Rows from block 11 of a small class-conditioned image flow-matching model, named by matrix and row number. Rows with one number belong to one channel. Each number is 128 + 32 x the weight over its row's rms, rounded and kept within 0 to 255. All counts start at 0. After the name is the row's rms in percent of the matrix's.
Before each channel's rows are labels from the 100 images, of 14976 (inputs lightly noised), where the channel reaches its highest value: "strongest on" is what is common among them. Only what is clearly more common there than usual is listed. The data: photos of arthropod specimens (BIOSCAN-5M). In brackets: how many of the 100, against the usual share in percent.
# convs0: first 3x3 conv (model.decb.0.1.convs.0.weight, 256x256x3x3, each kernel summed), inputs 128-255
# convs1: second 3x3 conv (model.decb.0.1.convs.1.weight, 256x256x3x3, transposed, each kernel summed), outputs 128-255

strongest on: order Hymenoptera (41 vs 20.5)
convs0.71 136 [104 136 123 141 133 106 109 118 148 135 103 156  98 154  98 215 140 115 197 134  93 109 124 193 101 173 145 150 105 127 128 157 165 112 125 133 158 136  92 156  80 116 153 184  78 193  86 143 154 152 186 109 160 141 124  76 117  88 143  78  95 157 134 135 192 108  75 150 189 183 102 146 116 127 125 158 118 102 174 138 146 122 136 132 139  60  89 133 153 137  99 143 187 123 120 138 138 155 167 163 141 163 143 123 118 108  41 168 150 225 181 125 169 196 135  90 113  99 142 201 135 118 145 168 136 169 113 135]
convs1.71 123 [ 98 124 145 114 145 118 163 125 165  74 137 100 151 129  89 104 174 177 132 152 131 146 135 161 117 125 121  90 123 162  78 155 168 134 115 114 141 167  62 122  93 114 128 148 123 124 133 127 122 195  94 121 122 125 122 117  87  96  99  86 179 118  91 141  33 191 117 159 123 204 138 168 188 127 156 101  95  91 156 137 101 132 134 184  75 139  98 131 155 170 174 160 136 135 144 132 100 111 125 101 157 142 159 130 148  98 132 137 150 124  91 153 142 131  97  95 137 121 143 119 130 114 175 162 167 103  93 104]

strongest on: order Hymenoptera (46 vs 20.5)
convs0.43 064 [175 146 136 127 170 172 126 155 192 110 136 150 137 115 146 164 174 129 125 164 200 136 148 209  93 153 169 137 132 194 169 136 168 175 129 163 148 141 178 132 122 175 180 165 151 127 136 212 120 160 136 188 139 144 142 137 135 106 179 133 138 147 160 193 162 158 105 147 163 117 146 149 159 139 141 115 146 147 133 132 146 143 142 164 166 133 136 158 143 149 136 153 202 117 147 158 151 139 158 169 165 160 145 160 160 148 156 125 161 178 151 124 139 162 153 164 143 136 146 177 139 130 159 189 128 161 123 169]
convs1.43 021 [110 100 128 150 165  98 177 136  91  49 136 147 138 111 126 110 132  88 190 127 144 152 127  98 161 181 107 171 156  93 128 103 102 124 118 115  97  89 180 187 132 168 174  72 141 112 145  57 142 132 110 132 168 142 153 183 165 130 111 105 133 122 131  31 178 144  91 149 135 106 132 154  88 115 114 130 144 121  58 208 199 161 124  69 154 195 174  94 176 150 154 118 112 110 129 128 109 104  59  71  52 111  56 162 136 155 133 145 116 112 134  76 163 114 131 150  63 100  68 153 125 151 136  99 132 176 127 138]

strongest on: order Coleoptera (74 vs 16.8)
convs0.150 125 [173 178 168  95 107 152 118  90 170 153  93 133 179 149 163 153 125 123 140 136 185 119  73 102 182 169 155 106 116 125 141 154 122 249 192 128 167 120 124 150 123 163 114 172 129 148  72 122 144 169 124 135 200 142 169 152 167 161 117 142 150 166 124 174 167 146 147 165 189 128  87 125 128 150 155 149 183 140  91  94 104 122 105 159 145 111 120 142 128 100 105  97 170 121 159  85 172 105 121 121 135 131 170 216 120 153  97 140 189 140 158 142 116  77 118 147 134 182 100 172 151 116 135  77 147 176 123 136]
convs1.150 110 [ 70 109 175 107 135 140 172 126  84 106 141  80 110 141 179 179 138 149 101 150  83 123 255 122 139 162  84 141 154 175 107 157 115 100 106 180 178 140 127 143 102 149 101 128  98  91 118 190 113 104  88 179  76 106 128  67  73 127 107 144 156 139  70 155  70 135 139 131 143 108 109 135 105 118 118 169 157  93 141  89 112 143 135 155 143 104 123 127 140 117 144 191  80 154 150 115 125 147 120 225 160 124 110 128 130 152 158 104 116 122 176 172 155 117 182 150 155  99 114  99 161 119 107 100 144 145 191 107]

strongest on: order Hemiptera (35 vs 11.3)
convs0.134 062 [171 150 139 121 162 170 123 147 192 109 140 151 135 120 147 167 161 128 124 158 196 134 165 206 107 160 165 141 145 190 170 133 165 171 129 176 142 133 175 141 125 170 176 160 158 126 134 225 123 162 139 186 142 141 146 136 137 116 181 130 141 145 151 192 162 155 108 150 162 105 146 152 159 136 140 127 157 150 127 121 151 148 143 168 162 136 134 158 142 161 143 164 190 115 152 155 151 143 156 183 167 160 142 160 164 148 168 122 154 173 161 136 136 162 165 171 155 143 150 178 149 140 150 182 123 163 119 179]
convs1.134 015 [116 172 132 120 182  77 144 122  81  55 128 133 177 134 187 126 102 121 163 139 128 143 166 118 158 184  90 140 119 121 103  90  80  90 131 103 122  89 144 155 142 141 134 118 161 159 139 113 114  98 139 150 102  98 129 146 174 125 141 150 137 148 154  58 187 145  64 160 168 166 183 148 104 146 115 117 131 158  51 135 215 134 189 120 177 189 127  88 175  94 187 139 109 110 143 135 140  96 109  66  80 125 125 193  91 152 119 172 131 156 147  99 140  50 152 185 114  75  47 160 124 137 126 131 116 202  96 136]

strongest on: family Syrphidae (28 vs 0.3)
convs0.5 064 [178 146 143 141 170 177 125 156 174 112 145 141 134  99 158 152 184 143 109 159 193 148 191 200 110 155 175 143 137 206 165 140 160 180 129 162 137 134 175 168 114 169 148 179 160 144 126 215 119 170 136 192 134 147 130 136 135 112 171 129 122 140 144 200 154 151 127 150 161 123 114 155 161 141 138 125 153 147 123 134 151 162 140 157 145 141 145 155 145 165 140 161 184 126 159 163 146 132 158 170 151 148 150 155 175 153 164 115 147 177 142 133 146 146 161 163 141 147 136 170 147 129 144 181 127 153 128 169]
convs1.5 016 [107  71 104 101  83 168 140 148 136  95 115 134 130 150 139 128 135 117 193 126 131  89 168 132 144 179  97 132 170 126 109 115  79  77 140 112 121 111 161 114 124 145 139 123 140 171  84 111 112 146 127 127 139  75  84 175 163 140 126 121 203 191 224  95 118 158  95 155 168 128  94 128 157 133 117 120 150 134 133  95 127 136 108 100 144 113 117 116 197 112 145  99  90 131 121 103 183 115 128  71  26 143 141 147 124 100 109 180 127 139 123 105 116 190  95 196  83  96  21 103  98 157 111 126 130  98 114 117]

strongest on: order Hymenoptera (41 vs 20.5)
convs0.145 068 [166 139 132  83 176 153 135 156 189 113 140 168 151 121 129 188 164 126 136 141 197 130 124 242  91 146 143 133 128 181 157 131 166 172 130 133 156 124 169 110 124 177 191 151 146 124 151 183 110 171 152 164 151 131 136 146 137 117 158 131 130 150 150 173 165 150  88 150 176 128 119 180 151 126 140 132 158 142 120 148 137 125 141 172 205 138 119 162 144 134 137 122 217 119 139 176 169 142 164 141 163 160 140 145 141 146 139 141 155 167 156 106 127 147 133 132 125 116 145 186 123 134 158 170 109 171 120 187]
convs1.145 033 [121 100 132 141 125 115 175 124 187  82 143 150 125 136 124 104 103 109  96 110 137 132  80 112 219 167  94 166  70 124 145  79 116 120 149 124 110 114 156 165  71 131 178 114 135  68  67 101 149 122 109 123  84 126 107 129 241 128 116  94 163 126 152  95 119 120 120 151 100 134 133 113  83 125 114 124 119 110  81 188 148 154 174 101 127 223 145  93 100 118 103 139 114 121 123 121 113  80  66 100  99 104  38 189 156 132 154 104 113 152 124  76  77 137 173 167 117 153 191  71  95 124 149 213 132 202 132  96]

strongest on: order Hymenoptera (44 vs 20.5)
convs0.128 127 [ 98 123 131 157 150 139  97 124 182 115 136 168 158 165 136 142 163 110 145 128 125 121 124 124 145 178 166 180 120 161 169 119 127  44 126 145 120 152 138 110  85 161 108 198 113 194 132 158 164 169 187 132 144 133 132  87 162 127 129 159 184 135  88 153 181 148 152 152 112  86 181 144 117 157 149 184 113  99 117 129 147 142 123  81 137 117 127 137 145 156  77 177 149 134 140 125 151 144 142 210 183 105  96 134 162 174 182 110 139 214  98 128 160 176 186 130 138 176 155 206 123 175 121 150 148 169 109  95]
convs1.128 105 [ 93 112 130  78 150 129 110  96 118 117 145  87 126 158 166 111 111 205 154 119 149 127  54 133  86  77 110 173 106 143 160 140 110 121 131 152 140 104 112  95 157  87 104  83 112 148 117 121 141 107 108 109 145 112 177 178 164 140  97 134 106 112 110 145 146 171 106 145 109 111 124 133 171 125 163 130  92 156  99 133  66  91  87 115 128 222  98 128 183 102 110 116 160  79 166 136 144 128 179 199 117 180 124 149 172 119 145 149 112 131  68 117 177 100 104 124 140 184 189 144 122 177 166 192 106 134 173 165]

strongest on: family Throscidae (100 vs 0.8); order Coleoptera (100 vs 16.8)
convs0.15 061 [168 154 130 137 164 160 117 148 167 119 142 144 124 120 143 149 192 132 117 164 197 130 215 203 128 153 186 156 149 183 164 132 161 168 125 170 147 132 162 148  86 163 151 165 137 154 141 199 108 154 164 200 142 145 139 131 139 116 183 125 155 151 131 199 167 152 124 151 182 121 138 152 166 146 133 120 129 139 129 129 164 160 148 165 156 131 143 158 150 157 124 159 185 108 153 161 148 136 152 174 158 174 140 152 179 145 149 133 154 178 152 145 156 151 168 168 145 140 150 189 143 133 152 180 148 165 123 148]
convs1.15 057 [157 107 139 101  70 142 134 175 139 172 135 129  48 118 167 153 127  95 122  97 111 118 157 108 170 190 129 168 123 138 188 131 155 151 118 179  88 157 138 158  50 165 118 117 145 132 162 118 175 138 114 114 169 128 145 123  85 108 107 130 135 115 131  66 188  77 132 162  65 106  90  64  60 124  94 137 140 140 146 114 189 164 165 146 115  61 110 165 114 145 122 132 103 162 157 131 179 117 143 114 218 104 120 104 183 137  98 101  80 139 169 107 101 165 126 134 145  86 181 128  98  91 142  87  81 138 200 154]

strongest on: order Coleoptera (36 vs 16.8)
convs0.97 104 [124 114 142 165 154 150  97 100 113 121  68 190 111 137 146 149 120 205 109 131 161 146 176 158 167 139 122 147  94 147 133 158 126 123 155 157 117 185 154 156  87  97 185 115 112 104 131 122 169  85  49 172 134 176 154 136 125 135 117 145 132 151 149 141 146 136 117 127  86 198  58 138 123  88 131 141 159 185 160 113 160 129 125 123 127 147 148 118 168 181 112 149  36 117 104 117  95 149  78 103  92 121 120 131 139 142 106  54  86  94 131 121 148 141 108 187 117 149 167 135  81 146 134  49 114 132 188 107]
convs1.97 108 [139 158 136 127 117 130 146 168 125 135 152 110 121 229 106 109 117 128 120  98 140  83  92 194  81  99 138 178 123 121 166  74 106 118 182 115 113 101 111 137 112 133  80  82 162 158  97 138 132 120 150 114  99 105 146 120 173 129 109 145 158 138 139 145 167  63 114 134 149 117 142 125 214 121 109  67  70  80 111 164 169  81 119 183 134 153 114 210 138  87 155 151 176 159 165 140 133 147 176 135 151 176 149 133 128  85  82 149  99 114 181 110 103  95 138  72 159  82 175 136 138  65 130 144 126 137 128 164]

strongest on: order Hymenoptera (50 vs 20.5)
convs0.58 099 [169 176 120 171 129 106  84 135 165 130 199 140 169 140 114 128 147 139 136 152 246 142  90 173 121 152 163 178 150 120 171 154 142 140  98 146 146 104 132 135  67 157 119 189 115  98 140 117 124 120 136 166 134 172 184 133 131 138 166 143  86 131 127 136 151 142 119 141 239 148 108 133 175 141 139  99 125 193 170  97 166 147 141 153 114 125  68 152 135 159  93 135 218 129 127 126 144 127 145  95  97  63 128 137 168 134  83 116 146 152  92 155 173 110 133 184 169  99 180 181 117 161 170 123 112 168 139 132]
convs1.58 084 [ 67 135 122 146  96  96 119 120 154  76 144 165  92 150 203 128 101  97 152  91 122 122 199 103 149 148 143 159 127 162 179 141 181 111 150 146 159  99 122  93  81 138  76  94 151 111 116 115 122 121 125 131 108  54 114 118 135 114 146 143 163 143  95 177 133  81 116 132 110 103 129 104  56 114  90 131 127 119 101 154 115 187 148 153 134 140 108 166 101 178 165 155 124 127 152 140 115 174 109  94 105 102  92  65 166 153 146 149 117 174 131 115 112 180 128 136  61  93 166 135 146  79 111 113 146 159 151 113]

strongest on: family Coccinellidae (98 vs 1.2); order Coleoptera (98 vs 16.8)
convs0.108 063 [170 147 142 121 172 173 128 153 195 114 144 153 146 110 152 155 177 136 117 158 188 146 163 198 118 156 164 140 141 203 168 135 155 181 130 159 143 132 175 157 113 184 166 173 166 146 145 209 114 172 137 184 141 145 133 142 136 119 168 137 132 141 137 194 162 151 112 153 167 124 108 159 153 136 140 123 162 149 121 132 152 155 144 165 155 140 126 156 151 163 139 156 196 129 153 161 152 134 162 164 156 154 143 152 169 145 151 121 153 182 159 133 135 155 153 158 141 142 137 185 147 134 151 173 147 165 114 166]
convs1.108 018 [118  72 143 115 119 133 168 157  71   9 117  98 125 165 164 110 141 139 159 116 124  58 153 127 174 165 111 144 122 124 133 103 166 103 115  88 150 147 128 114 136 167 109 128 140 175 171 192 179  95 132 154 129  86 109 105 121  91  92 109 148 168 187  78 193 103 100 212 136 155 154  75 228 133 118 128 109 155  94 169 137 160 161 140 147 108 120  86 168 116 131 124  82 162 145 118 167 100 136 128 178 114  87 181 153 140  82 155 126 152 117 149 167 142 147 123 144 121 128 116  60 129 143 111  63 131 154 103]

strongest on: order Coleoptera (36 vs 16.8)
convs0.83 108 [126 126 125 155  89 149 153 141 108 138 124 100 143 154  93 163 140 149 183  72 124 129 136 122  89  74 205 127 162  93 138 175 168 190  77 144 142 129 123  87 119  93 133 160  99 166 117  91 159 143 158  92 154 131 166 108 119 125 156 135 175  94 106  74 100 170 144 150 184 133  51 121 130 110 172  87 137 138 107 122 126 135 150 158  91 186 108 122 195  93 114 142 176 138 113 145 113 126 152 153  57 124 139 122 157 142  81 165 135 121 157 141 125 132 152 156  94 142 181 156 148  96 181 167 180  80 101 151]
convs1.83 108 [142 143 131  75 167 168 156 108 139 200 112  66 125 112 114 121 127 137 145 118  63 115 132 145 160 131  50 130 152 158 122 133 154 124 157 136  89 122 120  80 143 127 152 112 150  93 162 144 106 122  96 224 139 117 180 198 129 126 103  62 152 131 133 101 106 151 160 138 108 161 101  66 129 131  79 121 186 167 171 143 131 176  58 101 197 140 128  89 136  44 106 136 163 152 117 104 158 133 139  90 136  77 107 111 101 167 114 136 105 121 128 175 104 153 116 114 158  67  78 114 135 111 124 136 128 118 132 140]

strongest on: order Hymenoptera (56 vs 20.5)
convs0.210 061 [159 150 141 126 168 173 118 145 183 114 129 151 140 112 153 163 173 130 122 163 174 149 171 201 119 161 165 138 135 195 169 139 165 174 136 152 145 131 173 153 129 181 167 143 151 139 150 209 115 167 157 181 146 139 151 139 149 113 170 143 145 146 141 189 173 159 109 151 172 101 143 161 150 139 141 123 153 161 129 118 155 163 145 162 176 141 133 159 153 149 122 161 190 128 151 165 157 141 166 171 163 158 141 155 169 143 132 125 161 181 182 137 136 150 155 167 155 145 152 192 140 136 156 179 124 174 113 171]
convs1.210 016 [134 153 104 110 167  87 119 187 139  21 139 140 132 121 160 129 114 136 205 125 155 143 156 154 118  91 110 179 182  82 124 129 108 110 102 111 130  92 160 103 106  89 139  97 182 154 133 110 119  94 156 145 166 155  57 133 167 125  97 122 151 133 146  47 160 126 149 175 182 124 143 130  99  85 123 106 135 150  51 146 176 104 118  73 106 180 101  88 200 126 145 127 116 106 146 145 167 127  86  68  81 152 111 133 107 199 118 171 134 130 103  86 175 116 118 119  98 100  59 148 138 100 132  81 135 153  84 187]

strongest on: order Coleoptera (44 vs 16.8)
convs0.117 060 [170 152 142 123 152 167 126 147 182 105 136 143 126 122 147 166 167 135 121 163 196 127 181 195 103 156 170 157 142 185 172 141 164 166 134 171 140 128 177 143 133 158 170 138 158 136 140 224 115 155 155 196 142 144 152 133 147 102 181 135 145 146 152 199 165 137 111 154 177 100 170 142 166 140 142 128 152 155 121 126 149 149 139 164 164 133 141 153 145 145 137 161 182 132 155 159 153 148 152 196 176 167 145 158 173 151 165 131 158 163 169 151 150 155 159 178 152 144 147 180 154 135 144 158 115 161 121 166]
convs1.117 015 [121 177 142 107 157 119 110 139  85 123 119 135 118 100 165  84 148 112 167 135 137 131 147 101 185 138 131 135  91 104 115  68 105 150 117 149 104 103 165 178 114 179  71 120 129 173 143  94 132 139 148 144 103  95 169 185 103 132  89 163 137 126 188  78 184 156 123  97  86 125 127 137  70 164 113 128 141 180 164 105 209 178 180 155 118 123 107 167 138 150 198 145  73 113 128 161 163 125 167  54 151 127 194 143 104 151 119 112 115 144 157 103 157 118 129 161  63 134  99 163 108 152 109 131 155 171 139 163]

strongest on: order Coleoptera (36 vs 16.8)
convs0.6 170 [153 134 156 168 156 113 111 119 209 119 104 144 150 122 145 123 137 112 121 162 153 132 101 121 124 123 167  97 127 156 110 145 119 140 132  78 144 161 188 114 109 145 170 181 114 143 126 104 183 156 140 189 114  26 158 135 131 123 139 158 102 126  33 120  85 142 145 109 154 150 148 136 135 123 154 148 126  68  77 135  84  37 105 166 159 123 159 139 149  69  88 197 126 101  89 131 131 118 144 136 176  86 105 138 163 126 178 107 147 122 148 137  57 111 144 161 166 174 119 114 103 155 176 142 109 129 113 112]
convs1.6 167 [108 111 183 118 139 142 164  93 149 143 136 119 146 122 150 173 128 145 119 159 151 144 170  91 203 112 118  92 170 122  72 178 139 133 133 148 182 131 124 132  81 136  84 156 182 131 104 174 117  97 138  92  98  72 102 151 152 171 171 181 115 119 145 145 134 144 143 126 189 139 141 143 134 124 165 168 175 152  86 132 103 122 107 139  87 164 170 116  86 183  78 129  64 120 150 145 109  94 142 226  92  66 110 169 174 129 156 186 184  88 165 160 156 116  74 156 175 166 119 139 123 172 128  67 150 122 114 110]