From a checkpoint of a small class-conditioned image flow-matching model.
Model: arch unet, norm layernorm, activation silu.
Training: adamw at rate 0.0016, 26000 steps, batches of 128.
Rows from block 2 of a small class-conditioned image flow-matching model, named by matrix and row number. Rows with one number belong to one channel. Each number is 500 + 40 x the weight over its row's rms, rounded and kept within 0 to 999. All counts start at 0. Numbers have three digits each.
Before each channel's rows are labels from the 100 images, of 14976 (inputs lightly noised), where the channel reaches its highest value: "top examples" is what is common among them. Only what is clearly more common there than usual is listed. The data: photos of arthropod specimens (BIOSCAN-5M).
# convs0: first 3x3 conv (model.enc.1.0.convs.0.weight, 128x128x3x3, each kernel summed), inputs 0-63
# convs1: second 3x3 conv (model.enc.1.0.convs.1.weight, 128x128x3x3, transposed, each kernel summed), outputs 0-63

top examples: order Coleoptera
convs0.91:571493546485479498519514504511476453501550519526486519495479491496469495475429536505462417499484618574524464503460484406439464606471516441500475492514467470488485531536506489566522522525466545
convs1.91:532488432509412492450465465471494513464442492565556470480536530542464475511524533545479512514490476497476449520521528501479501496516431487528486485580463469465492462431546480514464556480553570

top examples: order Coleoptera
convs0.70:473517464495490485577510485523506366461467500474501510448477513489463538427507508534498431481407580523491502447458458479503508493518490468472480501388474501505513550537507481455513531542451471
convs1.70:500527504510507490473409526388482443504523485544508512524505476498531423561484515471467523499637515558512498500514502536521497457492532497470508467621527483489497366489385483451503482481447538

top examples: order Coleoptera
convs0.41:540487485491517476516460538470485505502505530550523513461498510484499503533496468393488512471493471541450504470400466482403427555495534457542521534496381475530514475515468513534469472535467546
convs1.41:494425474425473509490529457521528517432490444539531521535492548498416459467475503529503546559461493517528481536547550526511518507511472551463535495512535527435490497447443511491504524444482559

top examples: order Coleoptera
convs0.122:457493490498568532483569530531490482477417522489465540505522485555499469516609566501591577528492505469527565512496562531570555428485521505504490550510500564547477499558531492450528517543561450
convs1.122:521537562534500440460519491519532514551636503506489506425503557524552552433502473470515473469542571502466460444510530440541526489555496480502535517463528560534513513513490522431536542485464476

top examples: order Coleoptera
convs0.110:563418607406514469492501560484456501439492560534462571448514454520521422529511517472523525429495477529503500446507517505512513549467570519555509563525500503550447429535484465560490449542478540
convs1.110:535450493444536492427498535554492482423526529525513531503537518488513524457509393495576592478443562518518467499519588518464421471444539518536521519504492531535451492505520467535543511509480514

top examples: order Coleoptera
convs0.111:494493531495454519488517482496470503506494509496504520516475482493515469476502509469412464512470505573458474526585471510599464396473505488469483503491549494486491502577466484526454455503497435
convs1.111:427537546480492513496498514519555446516550457540507466502485489521430471487443405515467495506555534469564447501501497468530520468487487468550570447437447446498455475441484537510571467525462513

top examples: order Coleoptera
convs0.87:457515456485489479561519476534489393433497509463477520439482496485467537415514497500496424474426560527468497432458489485515488489483492458458464497399484494497494558538515448444490528534437455
convs1.87:495540507519490494450405517400490421508519482554526513511516490494547460535467502459455505506641502567501503494510519515516504439496525484475502486605531475490504361468409493459486489467456514

top examples: order Lepidoptera
convs0.53:480497508505589537520594523536533509487467522516489536505516520575484473524581577477593543542494506483523568523507565558536567474528527461498483547546531562544509519543557496485531535544552471
convs1.53:496488510495437399470493509473470492533505485518519546481503474516478469483541519576526494471538411536479458489537487471522543480494526479525495500595575526458507500482482454456503490516524491

top examples: order Hemiptera
convs0.27:520511518516520518435467519440493562521624523533520506545538506489570523561514462468515536520570431480507502527533523535516499509495524523550502520561540480519507476464459523553511439474513545
convs1.27:525402520478500476566520507522491596463522463509452477518496488504449469525481495508513541508396557434519510500511500506493470578503478509535520456467509511478466581511509502499533553500500542

top examples: order Lepidoptera
convs0.109:497511518521581547505591537516549499498453522536504532509511546602487487537578566510578541528514494492544566528497560541574537482530531527514492549519516597541526489557549519479505537536552484
convs1.109:538509554522525449485507612495494501545531532498493504466553505518494488527548463474493521479541501449477488483516516475492449467566528508528605458488564454547528526491473547432511486460466467

top examples: order Hymenoptera
convs0.101:563478579490453482455491509462488540488528525556530504529561503539480491502461555600488445484457451519408476488454481499546531573478517550515523511528485529510502447497509518559480438503448536
convs1.101:476515511530475381503487470474452529488527427538484428526511530482377447559546458529478527553514557457481404492507526484514479515528460460486508402479477470482480484509424523464551470527510586

top examples: order Hymenoptera; family Ichneumonidae; family Limoniidae
convs0.96:480485419491559534515571515475496550460500500546469491480511497582457449561585546513517529509525483483492540495528505614606520422511489417507520508513483540518481499516547455482455521504590498
convs1.96:530494501487564431495520521511495505533575497495468507476545493530536517510531464446479545471502544483465501468572500473496449503546532523479615491428535407533526527533486532461517504493443503

top examples: order Coleoptera
convs0.28:494500534491441445472489499493476481506469520410524517488483498393490503480472501430529482474495476432455423473426496455523441531485493563510539513470485516505518498461453501425438453492416484
convs1.28:438522567487472496490551469497461481483568463566477466514535475528407454509461451424492511549545521491504461481599532364478510511478506466502553418459473445493428455501456513511564520509477533

top examples: order Diptera; family Milichiidae
convs0.95:442466460462528489459566492479442520447448500491430510491503460517510438531556502522507544476521465510454527487560512555598530426464493602507525495484513544504448509523512427464474486490537480
convs1.95:482498519475582426428455529552520458520535497465498511521480502516507503476485407438453533445543531476488536460497510479601531452479493522522551493459552508528490509479535541467581482508419476

top examples: order Hymenoptera
convs0.30:551418561422504441519492553494493500444514562537471565410473482522514423528495525460514505410472493537478489450489495499512484544492563490548503559532468512544466426534487482535499455536431523
convs1.30:511478539489543480465491545557499485417551515561471495504534512495515566452482403504559565482467603513497452496515593493483459477451538503519536486496516503556424500512485470527535478523474517

top examples: order Lepidoptera; order Hemiptera
convs0.4:527490471496530509453462519501487542539586515501490522502492496484529481538494472413526523475574498568475513506419500482502496554488536531512443524565419515524504465497464522518567472512493518
convs1.4:523428474493395486526514479527530563449465446514491482470489512459441505495494535523526532516397518480468488500553518485481480540551492518496487481483467517467467574493535487563459563463545542

top examples: order Coleoptera
convs0.67:523462487471486491514466497494534520488557529492473517452447480481523466501510577485511437429513507493472505463474473517520528536492484428483487502500459534495482507554531494436479518481453494
convs1.67:458522537487512472436471516458563400509493495505517452532435452570487452529502437555462470456617533558536482539522498528533562506461480480519502441539549482494501417557491521475521450542478497

top examples: order Lepidoptera
convs0.25:490454365458544499512472513506506537455503512525461494449496486521501421527511571396524459470554503466480528492432516547403543482489492450501491504537461572508454475479523474442485491531504507
convs1.25:524472475452602470471488545566504475512530503502514524512509516534507547454509445627527543504492494484507487508443512533420489544495538499540590524484432463529531509472533556435488524504428493

top examples: order Diptera; family Anthomyiidae; family Tachinidae
convs0.50:462502450511604558534573493532507520490435483499485484523510494585479481535587564506576566543526503471555587520516544577518563463497482486479499505533513572522486510520573484468537547521570477
convs1.50:520481484476580481504507511520504508502539513501427511495518497494548494510545486473496543493512500477523527490503506504504462516508505565484625478509497506498487492511459510424555486500441510

top examples: order Lepidoptera
convs0.125:483490430517548552453511496489506576530530478508510469547504507534499458565510510528529553533599403473532541558523531548490542489498488454484492498576535523505495438464521515473524506485554485
convs1.125:513464509475553489542557519587517542500449527471443507501529485535531554474525511507511516486370507423498523489495485505475481575498492527541536507412475521484492580518582507481542536526481449

top examples: order Hemiptera
convs0.92:549535588533487487469453525471509500536562528529560518553528542455497568524478398451486522525512446519490455512525502490461435542517532483551531523509543445522552513489415556580464453495482551
convs1.92:525452477506488457558540469421489592474502457527457442504497454518463403591483525493495513511454547474531507491519490511542480579510450493510518441536512511467477507506393490504520547492526603

top examples: order Psocodea
convs0.26:440504358488532520572537487533484440432466497506436498477476465528498507491554511511526508512466575507540537480504530522515512478459488486465459500462519525517459548548535430413507540541551452
convs1.26:517508481474574488446436491459516442507517493526534528501517531485563488478509500452468541489623491545489524501507522518508496444510522533454591491603537473506504414485432522445521460458406485

top examples: order Coleoptera
convs0.52:486544536525492513597529496558479419494502495466520506513556498455455589484494478525493523526445575507426485477489507448502497470494492518487513499426507454492512586522494504492463535515534487
convs1.52:467523532543460500476433512362459528502513471543494481506526449479508397598500503447464492477630516537519510481486480508509509495470489479523508473614470499483485368494360473500527523496475550

top examples: family Limoniidae; order Lepidoptera
convs0.93:492530600533536548538520469530539472512369481465531478513474535546437527461500542411514490535474498487508537516441464511489543484529472391479480472499436548496528511477537520522535551484513483
convs1.93:490516512516559472528465499436447512500556511518456483492525441504557453600516532459495507478543524486512470481496489474540490538489507505470526441558503476488483439523402468435525431532467560

top examples: order Coleoptera
convs0.124:531484512481499470561514516522526445479466553522466539481442496537482500500500515471509463471433514548493487485556507520534482549501529448528464525447495539522499542554548458516477510533467517
convs1.124:515534480557466512456484462455558475486472462560565446519478544486403478517427466559519510529521512561496443532531535510467549466542458497508505458533487514511492451499464512478449487444521590

top examples: order Diptera
convs0.2:495483513482519481481565535497506467487514532506472568505542499511468479529545471498547552493456494525448492497529625528625502492506559541503470562497482495556504522559489483521491486552547493
convs1.2:491497493495439505455477466508523476491496462509586499550492539495469502462461506552497457533484487539481469523530511520498532457527480443491416523501479484488518498468554534535488511465541454

top examples: order Coleoptera; family Coccinellidae
convs0.33:480496506500588536493568515542528518489449520491485532509501515580499476523597587480591561520504509485536578519491557563574561481508518518502485537537484595535506503544562498476536528534537472
convs1.33:467554521557477452515495461514505523544648525518466530429526576498543534451496475481483452497543545496496472466467515456543538474552474445472463526479548558521480499531483496444527503475511482

top examples: order Hemiptera
convs0.14:504484449509513521422468504438501567541530501510520486540481509491553462553493482483505528515583393480496512541489504530494518501501506466508482502561485494491502422446485530499520448460510497
convs1.14:510437513484488498553540517565522574486423510463469502497508490527513533495500522501531513499381506405505529505493475509493498582502477497542483520435457523466492615510595505513515540533537468

top examples: order Coleoptera
convs0.78:576542602541497546498505532499520459531498523547545510573540532470466557504478446494478509564465514551495499533482502467416491575501531481550538517466500470518536540504495532604462516512529575
convs1.78:492466493505486465498509460425494558458518444592429434525513500506456397578531497506509516521508495478516433499516521496540479544509454510472529428544508502446473434503390482481532493488503658

top examples: order Diptera; family Muscidae; family Tachinidae
convs0.94:479502498507576543481543522516518501487468508502482512530535507532493478546570532540594564532504472464556547523535581561566533477493509571506505536534531590546496489507552488468509513533546495
convs1.94:549504525512561496505504558524487513517551527476468497509502498481488518511521414493508565508501569448482510491488526456455446521520533546533624469453493492546497518507469538411543489478441490

top examples: order Coleoptera
convs0.0:573498571507472495480448505454483492523501519553525496524490492451479505474456423517437419512500482618441455504540457487491473632493512550528503491491454445484510484487445524574484461475444559
convs1.0:511488466516464453508515446473539532470527463557476414530491542545387437576549451539509510571460517449511427511514527476492479561538430485499522396493488496451487495471456487458492480460544632

top examples: order Coleoptera
convs0.84:483509538512562519490567535500497510490453524537511533521483530536452491542547504468506543506484488534461514509548569583671543444530529500518498541480496510532527514551490479514467505532582496
convs1.84:502496539504529431492495531490503517532555493506456501479474487531509491524528436391489533447514552490450513447584486489571485462537503506492569480464600473505510554518489515488516475510473509

top examples: order Coleoptera
convs0.99:521500538500471492549575503504508514488514525535484539497526486531505495485525540414500447546452487474473490487603517509519451483508530392474500529530661523523503504540521491509458503501531480
convs1.99:474530488520464470484480473441499500459508501568554447523464513472464464552488454429525510514526556501545434531476552427477513462479494497485493444406458363515447456514422505488532514530483526

top examples: order Hemiptera
convs0.77:531511543516485480469425513472515531528565517528536500523537529477539522541477423397470518506527436470453471510488497507500443505518510383542530510535492473503534501456442530556511452472489543
convs1.77:498471490515523484589456451479440554501509478487478471487488475546490457501403526474519493490432523489499524493509482501538438548507447449593455460530477503461499513485469480493520565511503498

top examples: family Limoniidae
convs0.121:440462518459510488433541501483468505445473510473449530469524487465478424528554524589525520467515462540420511482506534532568527460506492624498552511477455544515461498486496456469499454475538487
convs1.121:476520549518571478438496539531524480515547476474444472503487510489505516483507363381526547468538568452494506451512528455580529451482497561534551455427502536538487524529529522471557495489439510

top examples: order Coleoptera
convs0.90:464476455483560524486413497520510518470563508466483516483504502520499465543497501506571554482527490474548523495387569502406481479489494588497478516575424573531478483477558526462553501521524486
convs1.90:532493536495574488509508540527529495512546496486493489547471507497501522489489477575533564495494531446502487543441512463438429515493533522527559465504409467517508488449450472399533477465443520

top examples: order Coleoptera
convs0.73:535492525481412449538538515525503507492595505552492517489584492487450498492418544512526463463444490451416408488455499489448486469504516452475470514507441487495495499477498488510487473478448496
convs1.73:430509559488501515505473467467402478477519475554493476575574456451450423523505497473425521532559528487441443451457542459515515481459459548444545394558448502502457432467421514490580505503489537